config.toml
vocab_size = 6471
decoder_head_dim = 48
eps = 1e-06
batch_size = 64
decay_fraction = 0.2
Rows from block 4 of the text decoder, named by matrix and row number. Rows with one number belong to one attention dimension. Each number is 128 + 32 x the weight over its row's rms, rounded and kept within 0 to 255. All counts start at 0. Numbers have three digits each. After the name is the row's rms in percent of the matrix's.
# v: attention value (decoder.blocks.4.attn.v.weight, 192x192), inputs 0-191
# proj: attention output (decoder.blocks.4.attn.proj.weight, 192x192, transposed), outputs 0-191
v.56 100:117144120089121146152168143074140127154164120133161118182108080160156141164100154060130181076120133106124126098138119100129129171134083103144167133090140134129162132137052090128116126169110142106148172074134102129086089122052114086143097153157121155116173069108122155146218114137113081153110166077112055131054124047145130102126131141152113147101066166102173101192125173141198149087184108172146111124167126110136084140131057153132171113128118157126167101113128189111154063103158138105133125172180098096145141108150168114114155115086115135083121169165114136112182110158137144177
proj.56 099:151118129107067180121126145090107113106103135104130138123124118171131159154086085170076136151125209160114103111092148111112127156128147123120105124142089108086075109145162107106109059108092145143128161133100144162139135159098127158119110144110134123120107108146137080140140117223090133128106158107127141070114071100127101144103109144160164186127124103082100162184145203150083160074170145169116109141114174161138117126069152155152150178092122149185115161073213112089115143061167192150150090148129107134144097201135190075118151067155098105116081058150126177093082150136117147157
v.57 124:136120177093183126139145123122114106117147143146089057174109120146129103146108138112166138120173106107073098147150133114237090171157141162137115145114145145186111128102120104153124110110150136117076079102099108133120087090000132150175172142123090146106150099158153180124128141114130101083108105135087090100154137158105108136139159098140133095182081031130170122126151117142096161091144056141115135160118117069132181173119124174157135085177170143149127144134201077125101133121154150154150120096139113104127143099123135064130095166146053142144141153126133129099146139108044196116
proj.57 113:114123164137102086102062147132104091100160177074163178134131101142107131114132177169120095122113094123113079084121152159088122128148141170100047161132185140117109111181119118166102123141123130073118118100075130092134151167109190153085116119140161100122137148097129168125116172122081128087197160158162206063143131122086086119135141177133175121138123096039139111145160095079117075172099123170138145090121144162124136166123186093153111134119087132086098134131131099098122071086096165126061207129092125187186126161098156145147156177128156179117099134181124138136097160125131085117
v.58 097:143131097173128153073150127135097211122177144138102132133140095137205138091111074132108116064087100138122153101108110174075130130051128165139137123116122147090124166091104173115111110140111122040159091124140140177127096126218169126138109140131158157133125139157109086138166109100128087163083160108237171121119127096111137129125109130129176112086144134141100155179141162152080206150132147150138160116160176110146142093146177117093050135091159125126166173159137133132132118147139117175164111133099173132106105127172080125094078084080170093112148153090104040167100133131130144112
proj.58 098:173128086151106237137167095120128142121112122107081167177147070129153145103087158153121195138163135145121145084092120118094143149151143104111128156134120114154128105111091149130098091086131131136113159115128083140152137086119125119135158155176168140182132154094115151086136123132102154137134188177123106106146140105165127143114142112125135141108072153141159107105113161157109091138170155137138075113180156092174096109092070081119130161110148085113112077126183160170122099127157120072120000136149155147153133123139128115081099130160129131109185138167165089141127115083179150132
v.59 103:128175181111175124137152155067102098141152117143143052164116111146116127103112129080176122206121105106116112123122150071213120191186133122143123115093134172162193140131149060134143124117135160145062100089105091106113132136056119110172171187144108191127144073122130153107152121058128199046129124121093106116110137138146142086172128095143093125158153097116158110089139091107141138125169064106109143087141086160142174171105087160143126097142095076130121103122150095136140105103130158112140144098132102142121167104093169146181128174156030136161112106155137157082097093143098120133
proj.59 100:028150167135125079096092129150129114128102128166164146163098122096119121140134138154115091112087109133154114124132177161078138128121124157148101103121139136137128156177134146169131140137116107087160149049079148135112134150083121130131088116144126155092101093112199127145093193165054124072132133103172181093136118096079147098134136172158097149144176125078108160153165108109059159098129123149112169092142078176118098147143146156138113115104126147156120127197089069128181085102122150154117248158096095177106128208088134159186163153137112160116086098171128179100089142123088127120
v.60 101:129145088105125092098116149150171163121136166121141176076130172096133175110154204132115122125100136130158134116120089168088132077087131090103184126145128116101134124183131133137141178144143120127138139144120146143102137165190150099095149085120173080136101147000117092106189152169109168116104150112176180173146121121139149081080090146127121134104157166110118096105117140110108135183082201140113148114119179179145080086120169077103100181101059113085104135124129169144164129144148098103080127200093154136130126158112099149073116111090172071085115090184119088135110110097167079140
proj.60 100:112136097114163108121184103118163135107092148208091087100128133105141153131124079124154137151105137149170116143177135118126117081070068074117204109083131129165148141173150106070135155166127122186107114111133102115103074132164080117190154116115107164165077102182143172113140154144126142136132097143125088161103150128145172119150121108164101084119079187201103170110073175118124172105127131084118131206103113084151141099157118133154151117137170107132173106123137127118078164159175072094156127139142124060069119054197095141094080093116113086135112180109071159129110120114156161092
v.61 103:126141125116145104124108144122172150129148145123147180094155125134165143137112167070170165151104136121088128142175066146148180140135124063149171126130118148099166110119074123125085150190121116085140186153172100106098144146120117081133084152112106081105154089042078124129180129195159120117084155132117106141090135089124136117092122147167148173048104124076147088123141138127117126157146090145158106109176170139131055095114095114111087120109063100105145083142126194124151080131157118087086152136137088135130117073163151169080122124087107155124087121207136122133105084097195091231
proj.61 103:166174109091095127148138121121157120113102137135106061140108082149167097169092130115116091115144150160124148153120146138109115148105089102138103131092094091115087107162143109046119070162097135147172132101132104150122106128169108173141122133107102152104080087170142108163091159150092133111112138122147110142134130089094110167126114122181148142134135135128104169149125188177093179046151121154115088186106145122180096122129144152201115150077162123182140145101201121085095113108169167134170255161083112076073174129160178068107147103169088097141116139155115195111096121105143143089
v.62 090:116167093197136117131085101121130100123178146106165111099146136129096133143081161124091136209107118140156128112126112196076078137139108129107163089149107124150183118099155166108153156113163086165081085164160144073131175154098061171098084120161167060112154120062075115138112133121164180113167174150139128139174144165152164113136061124113117129129195096074133140114091139133116124150129134111096092159111143197175133138147157126121128128125157033107105103127081129095129116110141164100095139118101120145144124141086115169145101167094136113126086101188136091141070061141181037165
proj.62 083:109121135174134123116106093191163193123113120148100123092090091124160139149136144101111071130101073079125153152108140132158180122090129134143166085096084134152162166128109135074150180172125096129173174074112141173041116075139095118152136124151156169134059061126169137162069160099175133120104136117175118149146132132135157123143128139109125154191097134153106163077120149142056172088078099074144164165139074108127130118166159102190141050137187123128150096165174114119153118171104065144158207097127097129082142155127085189137124108118122122110126163070135134108092133112138130159
v.63 117:116151086171086124130122125120152133114089121099162162125132141114084121120129160111059135132100150123140160133091123121070158060096160106110154083114112123069189127112166174129153154146161071176112140142163119143169226169199045123120116112161132090145111120098139097159106155154129177105163156097183097127096113129157120178094121181180103155102191184135142158098095097130115085163134143126108124108167085195126093092132115107134079175146066127101119112116077160136164125090123119074102126121078106130143128181101114219148174104152128110135133089152134131138085150105194071098
proj.63 110:116126109170176148142174098126140157147106059180149100103102177093120128112117139085102149132123136091145167194118118126169125139101135104137207079090072116089154167060150175140149127130107109162148150123169109154086115117168070145135143150124078168084142122204133086163124073107166110116077152078132109163103152120146144120118143087101065139102143119154100117097108107152090158133154153102104141118142072126095126119144138182076133116105145132195103090139120179142152134199120088142203220141138102097036156122131121166109129088128103079169175126091164139080123110116106176134
v.64 107:129139178104153125181120121101095115115137082151112036178125097170087074166132127111138141128156136117076125110091099094137149158203090121151097126066133117177084111088109092134105110175145143141118120119155128118145141082074157114181151147137110120136113107175108158094117125082152154060128134123049077138149133166143131120114186108172097135158108062096178112108113065151132108107166030182109075140126134120141141155117097180184086087161130135163122110139207124114091109094135158151163128081182076153088134082086127105169160175178097134145143155144155146087093132124116135114
proj.64 106:094124160117106154120087151173117107124178157124177130130144157106165073128132150124151051163084098144072176082105157135112089158128168136162105108100144110075102099127145099145150109107121127099179160068108140161132175166161167137090131117158153124108131155125144091179067166109153133077160197074137205152093111088091103130076139124179132122138164085078163119168140109134073135092105149173124125123102140201136105166116158130111089124121078110167075134135136148072136080150101201194121175126093113163106167196099160117139162104140130135128109079150161174174104141093153077098
v.65 107:110120113100115139131174089171134106159123159151134156127158117178176151135101125144147112071118155145088111127143146143138157117078070136111167156168118158084051111156110148066107076131078106078123179113135116162090099137093139097163097092080103118116090169185153101083131109209121057149092124129157155145113125085094129175149148121157160105134063125156147143161148213184153178116115130132145133159124155058121088106180158101145135137106170193123195162097145127117142148123171104111127107136135142108137088103202149071074067084104146126067137153098092123159170165129086157134
proj.65 106:185187082095063052142126146083124098118142173095115128113152155197111184120104093102140174121145190189153130118133112129135107116135137084106077176130117124112092081171135089054129091122105157178129121208136107096191137135090151127115125144125106089179135135126070159119160125182118157120148139179081118110129144134113107123116100105142161141109065142084150089157135154112180097172127163162169099137157195140134150133113154078175104160124098130075150141046142142138087143093174176093052121100128149104178134074171161093101126129102116134138120114156096128151113116160182125168
v.66 096:140126170114137137091182089128147184093130140122104043120136147133084115108186113212116095123145140128156077132126130164150094111156131174104119116115141103093112120125183167205196121061120143202105082090054146175165110112098123156122116085158122093142101153204161131117158145135147156164145088130135123164134147185104137131153136146101129071162106091149180153172098070118088125110137110111119143119083079131121162175085112121090181115168150141113114175154096073124116159096099167154155109204109108103132154153146127095116148102177125080152123175073151126105121105096083154070
proj.66 096:125107141153182090081168122154113164133171130118140163114136188088091148104147103182132101139096105110126145133134103139135107136148140148110150087138174163078162145091160138223118195145163148111070122165108129118124123147106116135134118077159139079185133213125106140102141090145150152164154105103113214157107152174200133100143116131060129111119129135116105102077113116074143082201109093106115174093127114116092122118164137132065169141150123115068108082198058150108109116113073097104087040109108158156151107100112104203143135117113150069128154125119081120135130156131110134166
v.67 111:105134113135121150115186102134113145141129121148083064205132124170184129151110065060143184082123105154110191095123081132167137166160107161133144114069135103130166133103098137081110092193085134079148100127117111124122127096128195111118085104110124148155116126142096108153201123085095127160000117146133141141102131140099126099147164095118173130149106154147092121155154164161112156128150087135138147107146163094139161159103110113079137151095159147152130110164145135155114128145170151170152131105138173133104153058188128066095102108063124128118181177137108094130102121125151228138
proj.67 109:114152150106111164137136137107137114131149128124123100178125107105119075141106116177141158165180123132120118095087158138081105172109150122106059142131137065148105062120102183099115101128139163115107123138118152155182140144129064137120123157170163138150104129050144120138142215126106150111134183122123145104157155077179087103103177134131122167172106119097142135152129168158091093183154169144153071148124192122206047118072101093122131190101097063132105098147169126130113119086138121127063056134085182166144137171132147110132096128147112120073125146211145112194096160107176134134
v.68 096:105130121201131115118109136107112157140141119135170133164072105092140151121137116107105111122072078109137161140117189151054078185090116157143101149129098157156144133163132133175098137159135138108165157090171072142155151145224083143094111119103170131134131113132157106182128117064136183147210182094185117090117114066152161129143091144142125123109168175094142086149094137109153129114157141120126121129166094142094105155210093089146139058145194118125134118099089200116150149085112166104130120125125167132134105139148067199177182118123190146133155101132075114082111159123118112172
proj.68 095:137099134174132238094180132166151186117075079156072148139174121123115162115092120105091139120105147136140146119105083128130195127145146146136228130120117137157147155108106160135099093080090112122142174161139171141076149105122110141156087167129118170096130096121141077101115100148165161158106085084165106120156075106135145175160075149133083158099131166142128148139117137159070154074154144113127133119105115085096131108138086125134107152130170112200158123152170115133169098160096107120162000158194107089117140148109125131134144096138126160113103111170188109131150147100120125146
v.69 091:111155093101139137144087141097166114139143142099104182073066139142126114117112180174145120182142162157161135118104149114168128133131174093154089163142142152178077135163111075133099139158134122099139119114175105102120154162071129108106155139112125109086149125068180196154089166128158081102187189098112100072116139117103145100122141093146091137079038103105122083139145187124206101140129155124172104122143110098078065105138096117202172092130135095144163042129108162112114112123143068091074167176104114120149097128144146109124104137109119120101102170108153150052176145098109143185
proj.69 093:110110122135115144154081141099195119079095189110157105126131114173140139141128096110100082127111150167121087123186081107184159129146073122108110161112143118160118136191158072067099084136081145132189118107114157081122130149151158151141112139080130152083125082136111149117115108102109110127130098181187123074168090134058116159149082130188217129135150152095137162135135148122092152093096086170118120144124136103140205178148135114204082120141152136132111193095143037094139147126124164153137131170185138075168099110135142070137169156112179156135085179168109134097139122164115124092
v.70 098:118182152153150098138161154083127111110152115132168144118138153135143118153160167049127178170095130166058162140124134123139090148134172098156126156105137142112171112087127098121112096209126091164133141145180130098173200105146140107083097145147120072125130104139089092139135115125148222073139133172071074134143120154190126102134108132152108115116166099071141119108148103095129124144158145132125058135152124146174165108128134115158067077148094073099074066130133156107153092143155137113110121033101101155102195083121091171143150165121108149100101128189136144174082141130138055177
proj.70 100:114128144108122119118109122151165130122110116168143105136104115118167070133098174130126109146106112135117199144105188114095153144113148115161133150091113102087117124119105161043132139158126116111159165095139151170091150127138108129108117144151074159089108088148145103179044203102147123070134178025143120159151156095108143115107147093164094131150163090142149151135152163162098130106133158103132112150100138146162114099128116133122082083126118134180129131158142157068121103172135124147091255140074095110051190158119154140123152090157069141129118139147187146152126148080161118078
v.71 109:132202170152146119088193125103091155144122136138116112131113128173248141159109057124118162134140076137038171122105102118165120150116155158115138159077116106085117137102091127105123102184107126107145114121195107103112119109184161122142073155140113137136144112175101088128117090146103120107040086165134102139091134200115131095166150102151166124090133120138105160143164154166090124130177062135140128089177129126134177143093158092104072100077128160138103113154156139135078140134140115118133123116087134113123165089231130159110110107117141125151116175068096119113125156055178165140
proj.71 104:123164083095119148134147104111170104151130126117151141204112113135152066163121162117135170146169151134131116156089118176104084181161115065148055139134128102126117101069061181067123067107124150117126129151101108150137155119141106163104121140106093091120092135051127154155084163149120125075149188070141127099153178080132140138109133111146092179154119111094144090163150145162080115152186165194150086100144142128198089133109103089140107144081126088130091104126170145130116093105132164090082130189066113129132162162103179163129182158172110128108128152222132125160094140126179142166
v.72 100:154152177138159126138139120092103099170117116148101094147173106185163131154098157111147139122161112101077140146121135078197105161130127177117101129117145125129090106077119114107140096133112089148081085115100119139122116058062088137136105163125103147168130119212111117146112140137078128060053088137110117139142149162143120122119214096117189085193118058187127176138170127182109161093130109144138120158127114093156186113106186123163127108139142120136100127147210044136109166169132180190162104073133088131131139113178146102108093118179107157157151138104123132129118131103077156067
proj.72 102:127141113108114048105087122111095095152180129088155180131137096135117088146125219174111175145157125115124141133102157153102099136113153120141031164130134142092137132105076138112117166113130135122097129128123122122138159126096144154051142142131128068162115152081105166151128184123107125088153178117115184108108189091141133107105162156119170132134113079051195089134178136110150105219124149137173126098163151171132105121114179116138116119115072128045107114113101157151116108111130179117042248089124114162160147139137167166131134153147109161093119129153148123143086144126162127160
v.73 117:120122132083112153170189087116138148156101101134089076166111091159143116173136137130102166078152128100090094147111073086178154147168072134118117167080142082127117103159102140108097120153105146142092156128079107170129138069083164133185154136093069180130109129162182188110151133176134076135131101085101065087119143122153121150128121146169117138120082161130204109160126119124119154088180030177121064142134112098122103153126088176136153119166165213158164117118187133160150161074148100124161095163166100090090134122136161109146178107155107167119171113109139179117167132109097150119
proj.73 113:168169128119112144088116155097079133121156161106158129113128207149104158101116111177105139121125148145122120119106105134098045157171192112091128109149151101039126101120129130148142048106127131118114117151095104154149155188124151171095067117142084090121150122131088109130147070189157139174180167093103175111087130110110078118117122105149126144120109096046109112158181138123146102113113165165106157111115180208127140145132180122082132141091110166141083154068150142107096128083158188142184052123130120171145130188126174135137166090167146081139081057157130151121107159159138105134
v.74 115:136129164088135156111160087126134136154107128165074040152134139158091111119127134157147108117183111113118087122118128115201073150186070164111136151112125145107069136135168111150163098111122142158090105072086124142105056106032134123176110099141079141151112149179156138128153134107110104149122071100107137185141110187089097144158200091142152078187099093139154167145116113156143154114119103131129158129086110114115151190099141163134199125161174146152127170120135096138114141118110160137136117124132167120115163134150148046077114115138137118129161186082155131076158156138040201077
proj.74 111:103116140076119000065128174141128125131184169084150178103159177100097157116142116182124140118112136133127133125152134132114098125134140133112058131142190130106117113144115133192107201125139124115087131147110122106164133184094130107140130102157153084156123196082112157082170133149117131130173145159114211089113156135150126110118099145103139124133115102061139088119124101079157083239121126141120144084139146166118113159119157094070152152138077130040091122158076103115117141084101133102052167108095143165185092136132139133144114127090152127115156123166098130152100141123152101162
v.75 103:158076095070087105103105118163185090127120202125129160075125141082074121102122144213145065181174165136210097098168148174173093114128114147132150094179132174086101141149186121135171156063165121204111146081109184141112085144120102116108142111123164085155107175092093115159110144100139101165139109095156153249134105170082150150103153137120160101170156126117109105104128128083125129122066188101130196093106102142154113137118136095130174148110120088127152163143063118153149136131081120151101126129135159135146114158125138079079091135135141108144121143111147137129125108154127145130
proj.75 105:145096100126147003126149108157148140126132130135134138102161125091116157145135090106138099114102135138117154131172143114190140096109092159158080147130147156126141114164153094165112211159128120150119083136168122079172069135099144074158143107106164114161135136184127163064136130115114138137131086184119165165140126203170165150158101145073149101135094147173149117099086084109172145169080078082116178135147075098099152123120136124140139129173129103072133152191052072122105155141112084100089188120115130106140099086165069104115090187123155085146177159084067117115145130120085135137
v.76 110:123123115214135150135169121123112142126139112125106076170089101153198122121103063082108137135074108122107194122115148166130091160075146170144113115110110090163154136081070187110078079167103147080159109201142108134138155103202168157069124140072123127122148084163105103107121110100121156111070148131149161053152143083175083120168112071110191133158133105163121119156140171171056137120145081133129132150148153122124149068135135138118066157122174125138097119143157096125093166176160116164156139035100126169109131100156105115157118113117115145122136129141071095176107089113167144133
proj.76 108:169135164142126226150120107132115112104137118136119130154119039133141083125104171124138163130191075133110131090065117125084122165144169117110114169104133121173146110106073179080129085099134148097136102116132128173121209089150092167094115150177168135147105107042128095153097197091137143098107158104124086111155166072146116115125159136144103150141143116105124141141134134151087108125137154149162075154131176096162083109098110069134116142122097078135137080110173180122166101120116094122082057147152159186152171134088122151157116138156131176067100167185180082181124147118189127104
v.77 075:135181058099048137131162166135100118130104134127116166154162144127166125157094107178099143114124067129104174134181073133103168092151126106140068101080150113055115149080060141097097166170100161108108047127155105137144128105153160089122129118168159156148112107116117187105128153077125120176051152142135079112106103077104152112102169107135179165156098165187099126155147109129159097152135171143140155092130165143149148155097131146080138136062102167150134125209122139144133095104121151148135104172148118114098113137145069189136139156124144128151174130150099058125132129132217191121
proj.77 073:108155125135083145115122124122103110147152183126124128139111151139186120093122119205160131209196182077099088115103167103122114168134110100099057136151092082084152093119125153122105099125146131147089132095099112136096116122129086126095143114099187128135136161120116149173175138111124120147127180143115113116142136088120088073092161107092169181151133118128161132151097169172139143131137155176098109160162107126181109119065078155138128160101162087148074142173144152158154110093213144125129000137158194106136109151167120105098103156142149115087167100158140078093112077080091179181
v.78 114:143169171103201114142190145079089147146146117147173074135116096143157114167111123083172180129131111130063117101132103097149145164159103087142147129059111142173152130130074083132111143204165135099160140114178085078147124130085172109148142172091104147097156044135152145093140099128173112095164152127078052090060149115140156099152127097165094147071093120103137074140145122112099141129209034159115105121142105118138125154145097162143085055141117125125151094154211154127115079110136105087130128150150117132117132092109129186150148155146078143107129104158117142103130128124150124181
proj.78 113:120140118129105213142111129131167134122110155141128088164120144135141116131124129116105085124066151154121115106114146141085092138148137116118120124123148126110079091156133122118118017117092121107162160065083149149110170168133127144110082135124117140083075104111140132164078143166097134092139135075169123120152096087055094147125120129195117147147133117083114161150151136157035149000138125199102102135107133158152131152154143151165087147104118123221112155122183089106148066086144192152179138170105086142090146198110165116125174124165128141134088094164135172140114145119118095098
v.79 088:109143093153106125057161128128132221102127187117122121101141098130192139163140123164077137079082083144134166144170108181121118107101157152101144167094114091090129144138121151118134143109120105128179165144103103152114073112246154126080096137135120115145124148110102072137143066175116131158101061172156160163116113139130157127125106105093182122054129154109096139176125168132055173138123130142148140062132091161149149099134122074016108125102132151107087141143117172140118170145115129155118105144105164083132137147163100127109106100090191102112148133078119125129117130063203130130
proj.79 088:191143086114173167091204085103129172145112115138085168181148134098142100155107117141116173150172143113124136139121111129105100151137090067114139156167148110144151101082064204116129097107148137150083107170133122127126120105144099146130079147135083119178116147129065165107108119196170113177116121070131118147118168135223144148156160109099076111128079159179113107105138181128161132124151131101126091127104133066179108085106040124107167155121150098114154115138128178156060134134128107101131036179092090097102151095167112161096120125179100077125112137143090115179148166095143149126
v.80 103:123138056177090149154093098187130143083096150101115234124143134137178141135090112205099095134139135178115177156160139106086212093091122117115100160169117137071109142151129135101095151121126079080156126124181104175108113135162133127126072135105171137141145144116168082120087141170113077139117112158213167086108132095113158134092112144125140098064102167180047166103158159131117130145112188106181167111152129096094106071140165080151121138104115149137147125114071137123152136117110064114090149156106138103139120119143127150104122097073167169111128144101131100139150200104186143149
proj.80 098:183160035139155128175135138065161131146053134135117094149129138181140125130107129098145177094179171118149090147127127134211141121133086100123137165164089124180127089123113123078114087109125103148144125170152093076159101098160135129145148158060089140123140107142066175131152056132164096126074134198118070117142133139104123164127095110107117127121111145138142086140117136133165159177158117149147124066151091078133157154087063108163095121089159145132132169082132114188108138143155150135142117159163148052150105073178120053097130164133116144154177168108130077095161065154138162133
v.81 093:130096112139059114170152088138140118103087134101087064145130132088024117109188124125072120158170168113082126138100101150146134091175110099109109102129120120100116138156174159144141132124116174178077109079053108163193161133167082143139173103154115119161080137157131190124154127136156179126222138161123102155153108162143112163141147136119091150143139141126165119112120044071121075135122102145095113154147077191123140151137135131127120179173102162133141139107114117165137178080117121094126119131102123168090150153108161139181204088193128117184185094148146182131148145156128115097
proj.81 093:131155139144173100091153113145115182159164092132178121104144228073132127107147104103128105129111085092135161167141087125167083130157147145135223062110115132041158153090140142161186146154140112117110122144132109153104134168136091131147103079126091137095139156169126106122164077124208129182154131086118182157075167154143127133110148086102070100112140138118103143106128067117138141144130141093112152071120123151091135134185165160022143136155131167122130112144075159136116143188099057135145215131111132164070148131098109127100113142114134077152171098076126146126153120133117157123
v.82 113:096155168154164122126150123119092177135153151171118098184143122164242122158112065084173132097077082131073180101159164116150112197162142176153160139110115149156106141097075104116130055177065143045152109105144102112119090107117163111110115136123111141146120107169130077125173094122098129134060100157143141106117137062125118090167107088117143101118126141123120145183157166162136168104165111099140131091169169089140195138118123146103072101100174166156104134126145136137119098189169132160170115112156137109107143105162126101111099084081142159097123170098070091140129117079105187159
proj.82 108:132184142116091157137132154115127100109119143140107166171128122156137111143102133161145172127172136152124117080102144159076148132111133101106073178134139106162085079132067150084088077090131160119096152131115142147161162122081121148084112148154159117154080140053162104116094191183111150080133161112119139089166116077119112092117131144168100174123128125119136112168162184116129085150179169186168068110139167149155051101095080076141132163102113100142163124135150140123132105090141178124034026148104138161160151139131164120144146106131079156084081127208150135194098136103175120110
v.83 099:110196160159127121132124139104039141127105082127149136119112087166195126135081140156145128130148111155066137161115187083168140137084179146150057154085112146134064084094106080120101158159138085100095097118144112132116134104050104129120125155132129143140154097190128177120037132152106092064096130124109106057111120164115135078130158082126141105105088108175069154116175177144063133135153137120151097143159112092129148126124139142171136062110163143145121091164179137086121122133143108167152109117113072123166118081175131159160096172167116151152127162106153161099142224108111115123
proj.83 094:132147098124090159136050130089117102124137150085171149169126095184138114103136197135099137125115176118120094116117142135120124149153115100113054201159145153114141144129131125083076080099097099105163160108102157103119151095144177143080102148091109108089148135089098198185114163104103100087108178152188143063132146136059109148120136138146194144155110076070156082153179130156113116123112128206133142077153107162144160140126133123193060081119110131124105178115139088122156074100120220136125128137164128094161129165117187125147190182133155178127119174160153110113127116158134126140
v.84 097:133130145087155148102115108128112166125160088118086121093198148156142131130162167171120124102187133095068054153182131096176124123163133163111137149103135152132138093101138114114176151088147104167076109121067132131134084081129109106145159177172103162134113143120129140158072133162165171115124041139147154121153116197161096105095145175119143068123147109175168174154145085142107128134107159132118125121127089155166174182136112127076076128184148192141105172086139051132131106109080162105155108137119186084094187140157108089158151099165125134145152109063145192113141148084083091073
proj.84 099:124154126118176073096106106130059146170140099094149147130144189102128084140168157215109106138135118084143149181145126131133079119131160115137136137170125125091144162112121166184146184147160109147055120115108146138104108129117129115106113121126079093103161183140135179105138086159162134160164141086107200153092180156126154087091161106075088089111132086121123086095156121104207097210102146098109144095111069161100097097132141183023162124106146169117168113107086174112078116147125180164122118121090075141112133112145153183145132121122111131175168072142131162117167124081108121140
v.85 092:125089082111192134096145148161126142142167112126136143136142144127185116116067122088177089056108087172147147091142092137045126140135129128119152135148118109153155173096104113127131087140103150063148083126134153152109093148122201091129122118081142128118134108124077107131188138097153089203095186109120160140112123056093124098149124129133148111137089126132068119193115177114145168123123138128157159096146177107139167117118167159100109179057164064153138160119117152111115077184160144128134133138157161135128123111094102108082091126040137115111112163155104047159139067207153191137
proj.85 090:140106156114082213153114141142145116099131160100060112136120067144161132095111131177143147128167129131124093069098137084097171108115155169120103143148127085155091065177124099141094148108162169144117145072104113135162107114103116081152167140160190163172124139059177106102136162137087128109092142175110064080150089100121095130100164151137155145114117173155148148122094153141098135132136137135141063169144177114196091131064092113178136155138123114117106107152160124149150127076178114144122000133149192120162130114145117067108078112127126146091167116134137087114089093101133125124
v.86 102:124159083188083148120153086120107176150096135150107139142160107173169159123136120113104163084108137105067138160104171149167103149084110124102146161141111109072089099151126180087157088094064064076071159139116095194110108117146100133133102105120088152153131179199150072131147086177081111123077074152172150096163123101126105180139120094108146089101141154178125178161167134171092141125131172098144102150176146122100138089148191121130144168105121206106167133109167093123136189121142114130153129109114112097133139105215154095156131071154142157138143065098096169148152142104092091118
proj.86 104:185192094087112045125124140068097089146154120111130167143112128177114153131118160132108208102174151137167128135093124169114111145139145072113133134127107112116151128101092169068158090106148134141108142217127080104143156112086125166094101169120070082166120134120087139134163146171137118146153139146088098102121190096127162136106132110106106119127080111094148099142171143134200120215174154114187090065167153141101114107126155104126119137107115141041165120049139175186102143126134146087053166122124139159172118087160165154118143117123099142102117110168126119153112145189177138155
v.87 098:148163130127133099142091135146081160120127140169147142126181170147149153158106182142136109145118129161068121141175091125124114088126139111106183129137134135065122119107165194106188105131079113174104149143123099144137138126197124109124102124171141088174093185112100046133126119191108147090103083219159146190155141133123106149125124117119154108146225113143146133122139102141105134171092168136102102108138182178170137089079198081132020195100070132119067124158152088141145118168127112120113109097085104148116137154146122119108136096116139130121103060163116141175090116087144088093
proj.87 101:131191098085150036130140117105086092170152112170140154107120161119124133135126169106145142149137137118135169173148179171110129111076115052141140143097097147107138105102089132068169140121146112166119161112151077151091114147124110121116135093112113119142086164159134145137115192140125113096133158097097108166099198098125188089082135071138066098118123125143137066136146129128185149163176180095155107127148102124127087088124132124119140114097124127099153087116132200127084145162169122087055255116075091102093160061150130162093104112140071106126181121096122137130107124109176121112
v.88 106:146142147144166166120165114107070146119135112134076063150135092176167108138162091073164139067185105131079179112102148092150157166143137160162113145032127147162158148084133091157110126183112157095095094112148076143148115066137158126127091132144086167142138063202094154149124097049137136133081093109153086109098118167119108102150148111117138112110094120168117115145123098126108130117185078128134165096155079115100210187137136169092131065136165166157102106178157145129083096127144141149146139109133170115109137075185097116164127132126098123189170190082115132087114159152162136142
proj.88 104:149122140125107208113113119149142139118125112081142125171128131092142036124106157182141137111118112123082114113082138151101086202172141131129099132149160086120146101112113143196097079114150099074121180105087155158144159125101108163085120163169126116084129167040161111142129136126112112084127197096176169106180123114130116148082163153135123148178144098062126131129144101160064081141135156164106072106104118135167079141101085151056117154122122090176094126192148114117136057103099165134115096172104145153109142198114168125145142152171134145097159119218165101178141160108120134139
v.89 125:132113139109175110154131142123160119115137113098162128115079117111049116128170108106192120181120131126153136114158129127109149160181147119171118101140131138178138123141129090158081180156174173128171114113127166079149170144050151136113178115090160114096171107083119168115136141102184134131206199093066086074107120102126131111109090116127084198112088123039122056084101102101137122128142102157116112155071140111123098153161078166154132065130110065148158128142170173086134089104175129113095138132170114132128118119072136146131149188118056145118095127183169141125111100197130125152
proj.89 117:097086177139102193166101140171148143092112164150136095119121101144139126107112093125148028132059100162110109098138144103115124107150131206112143138114124101144089121196195080157109122138121144121200110079112167140124135134175159131182131129138159164088140107151158078143090135093124129152126113144161144136139067124088078152165110132178184131148167145146101170114106117136078157009077096157076155191110142141130158164155126152183091118141155137195143169161164090067167123132135135160193111129135133115097127154091099105152130117117150125141109108084112156123144151110079086071
v.90 123:113149125198136131171064169101098130136158089110174086111136123123092125115130152077171132163079113131153131138070120156090098132132151132123108088116106154180159110130135109166119117137138142127137141163157125119137201178153094165104113135117104144110138083096139127110145119125170189114206211079127123103164139045163138146132057118130093122122198120087136117130125102071115171130134143110101080144139166179142117075169152145163093132125126060130129119127125129137130130116145124100130136077125093171127107140064160150201177170138115124131099056187104119146091058183112020152
proj.90 114:131127143172133211120104136154115165094104092164105129079118093147157162115114180080119107082077079130121155109114131101104193108143160137132241083117088130120148196161120095117136090110114123100192203060105126190084164075122142143132131116148125167091113061113175072154096141126098108116100106127174080133118108115095157130138116129175108142128142139137116153113159114169074175038158145108143143148161122134084143115176160143166126068141135171180150107119156147141174128182115093159180131095174108135066142149089115132138135083107108161104096117092158156117142138173129114096
v.91 121:130133180171159150121140102093121103096120116134133040158116131117132089119137060140110117133169084140135160110065173095140088134144149191152077127064137118144143155093161133170149136145154155145146071141152136092186130081150150161090141130136141102140146089204097125142073158022112170118097116148135106125142124217139097138131143128108139105130179104158107127115134086134106071143140095132117184094129088115158225182085119150115129094137142103139063112173127108097077105160108117157126137059116146149131173103122092138150092152129099123174188194098136106115100172151151192132
proj.91 111:076072150153154150128116120148174113155124092125152131170097089054144042105135166134149125143127084102086123110107162141111148157121152160154084128120138133159141118056106156194101160141145102072137158106132169150137162121129107127106148142173161152097161163074140127154103152066136124074107158103149161113177131147148133138105145146107103145178151137124119145116111079126060099168121151163099132102124084121149116118102070117066104131165117069157078092235087122115180093164059088136077185154090124182114159164064111171146129172150154154112175170137173102169148130088111133128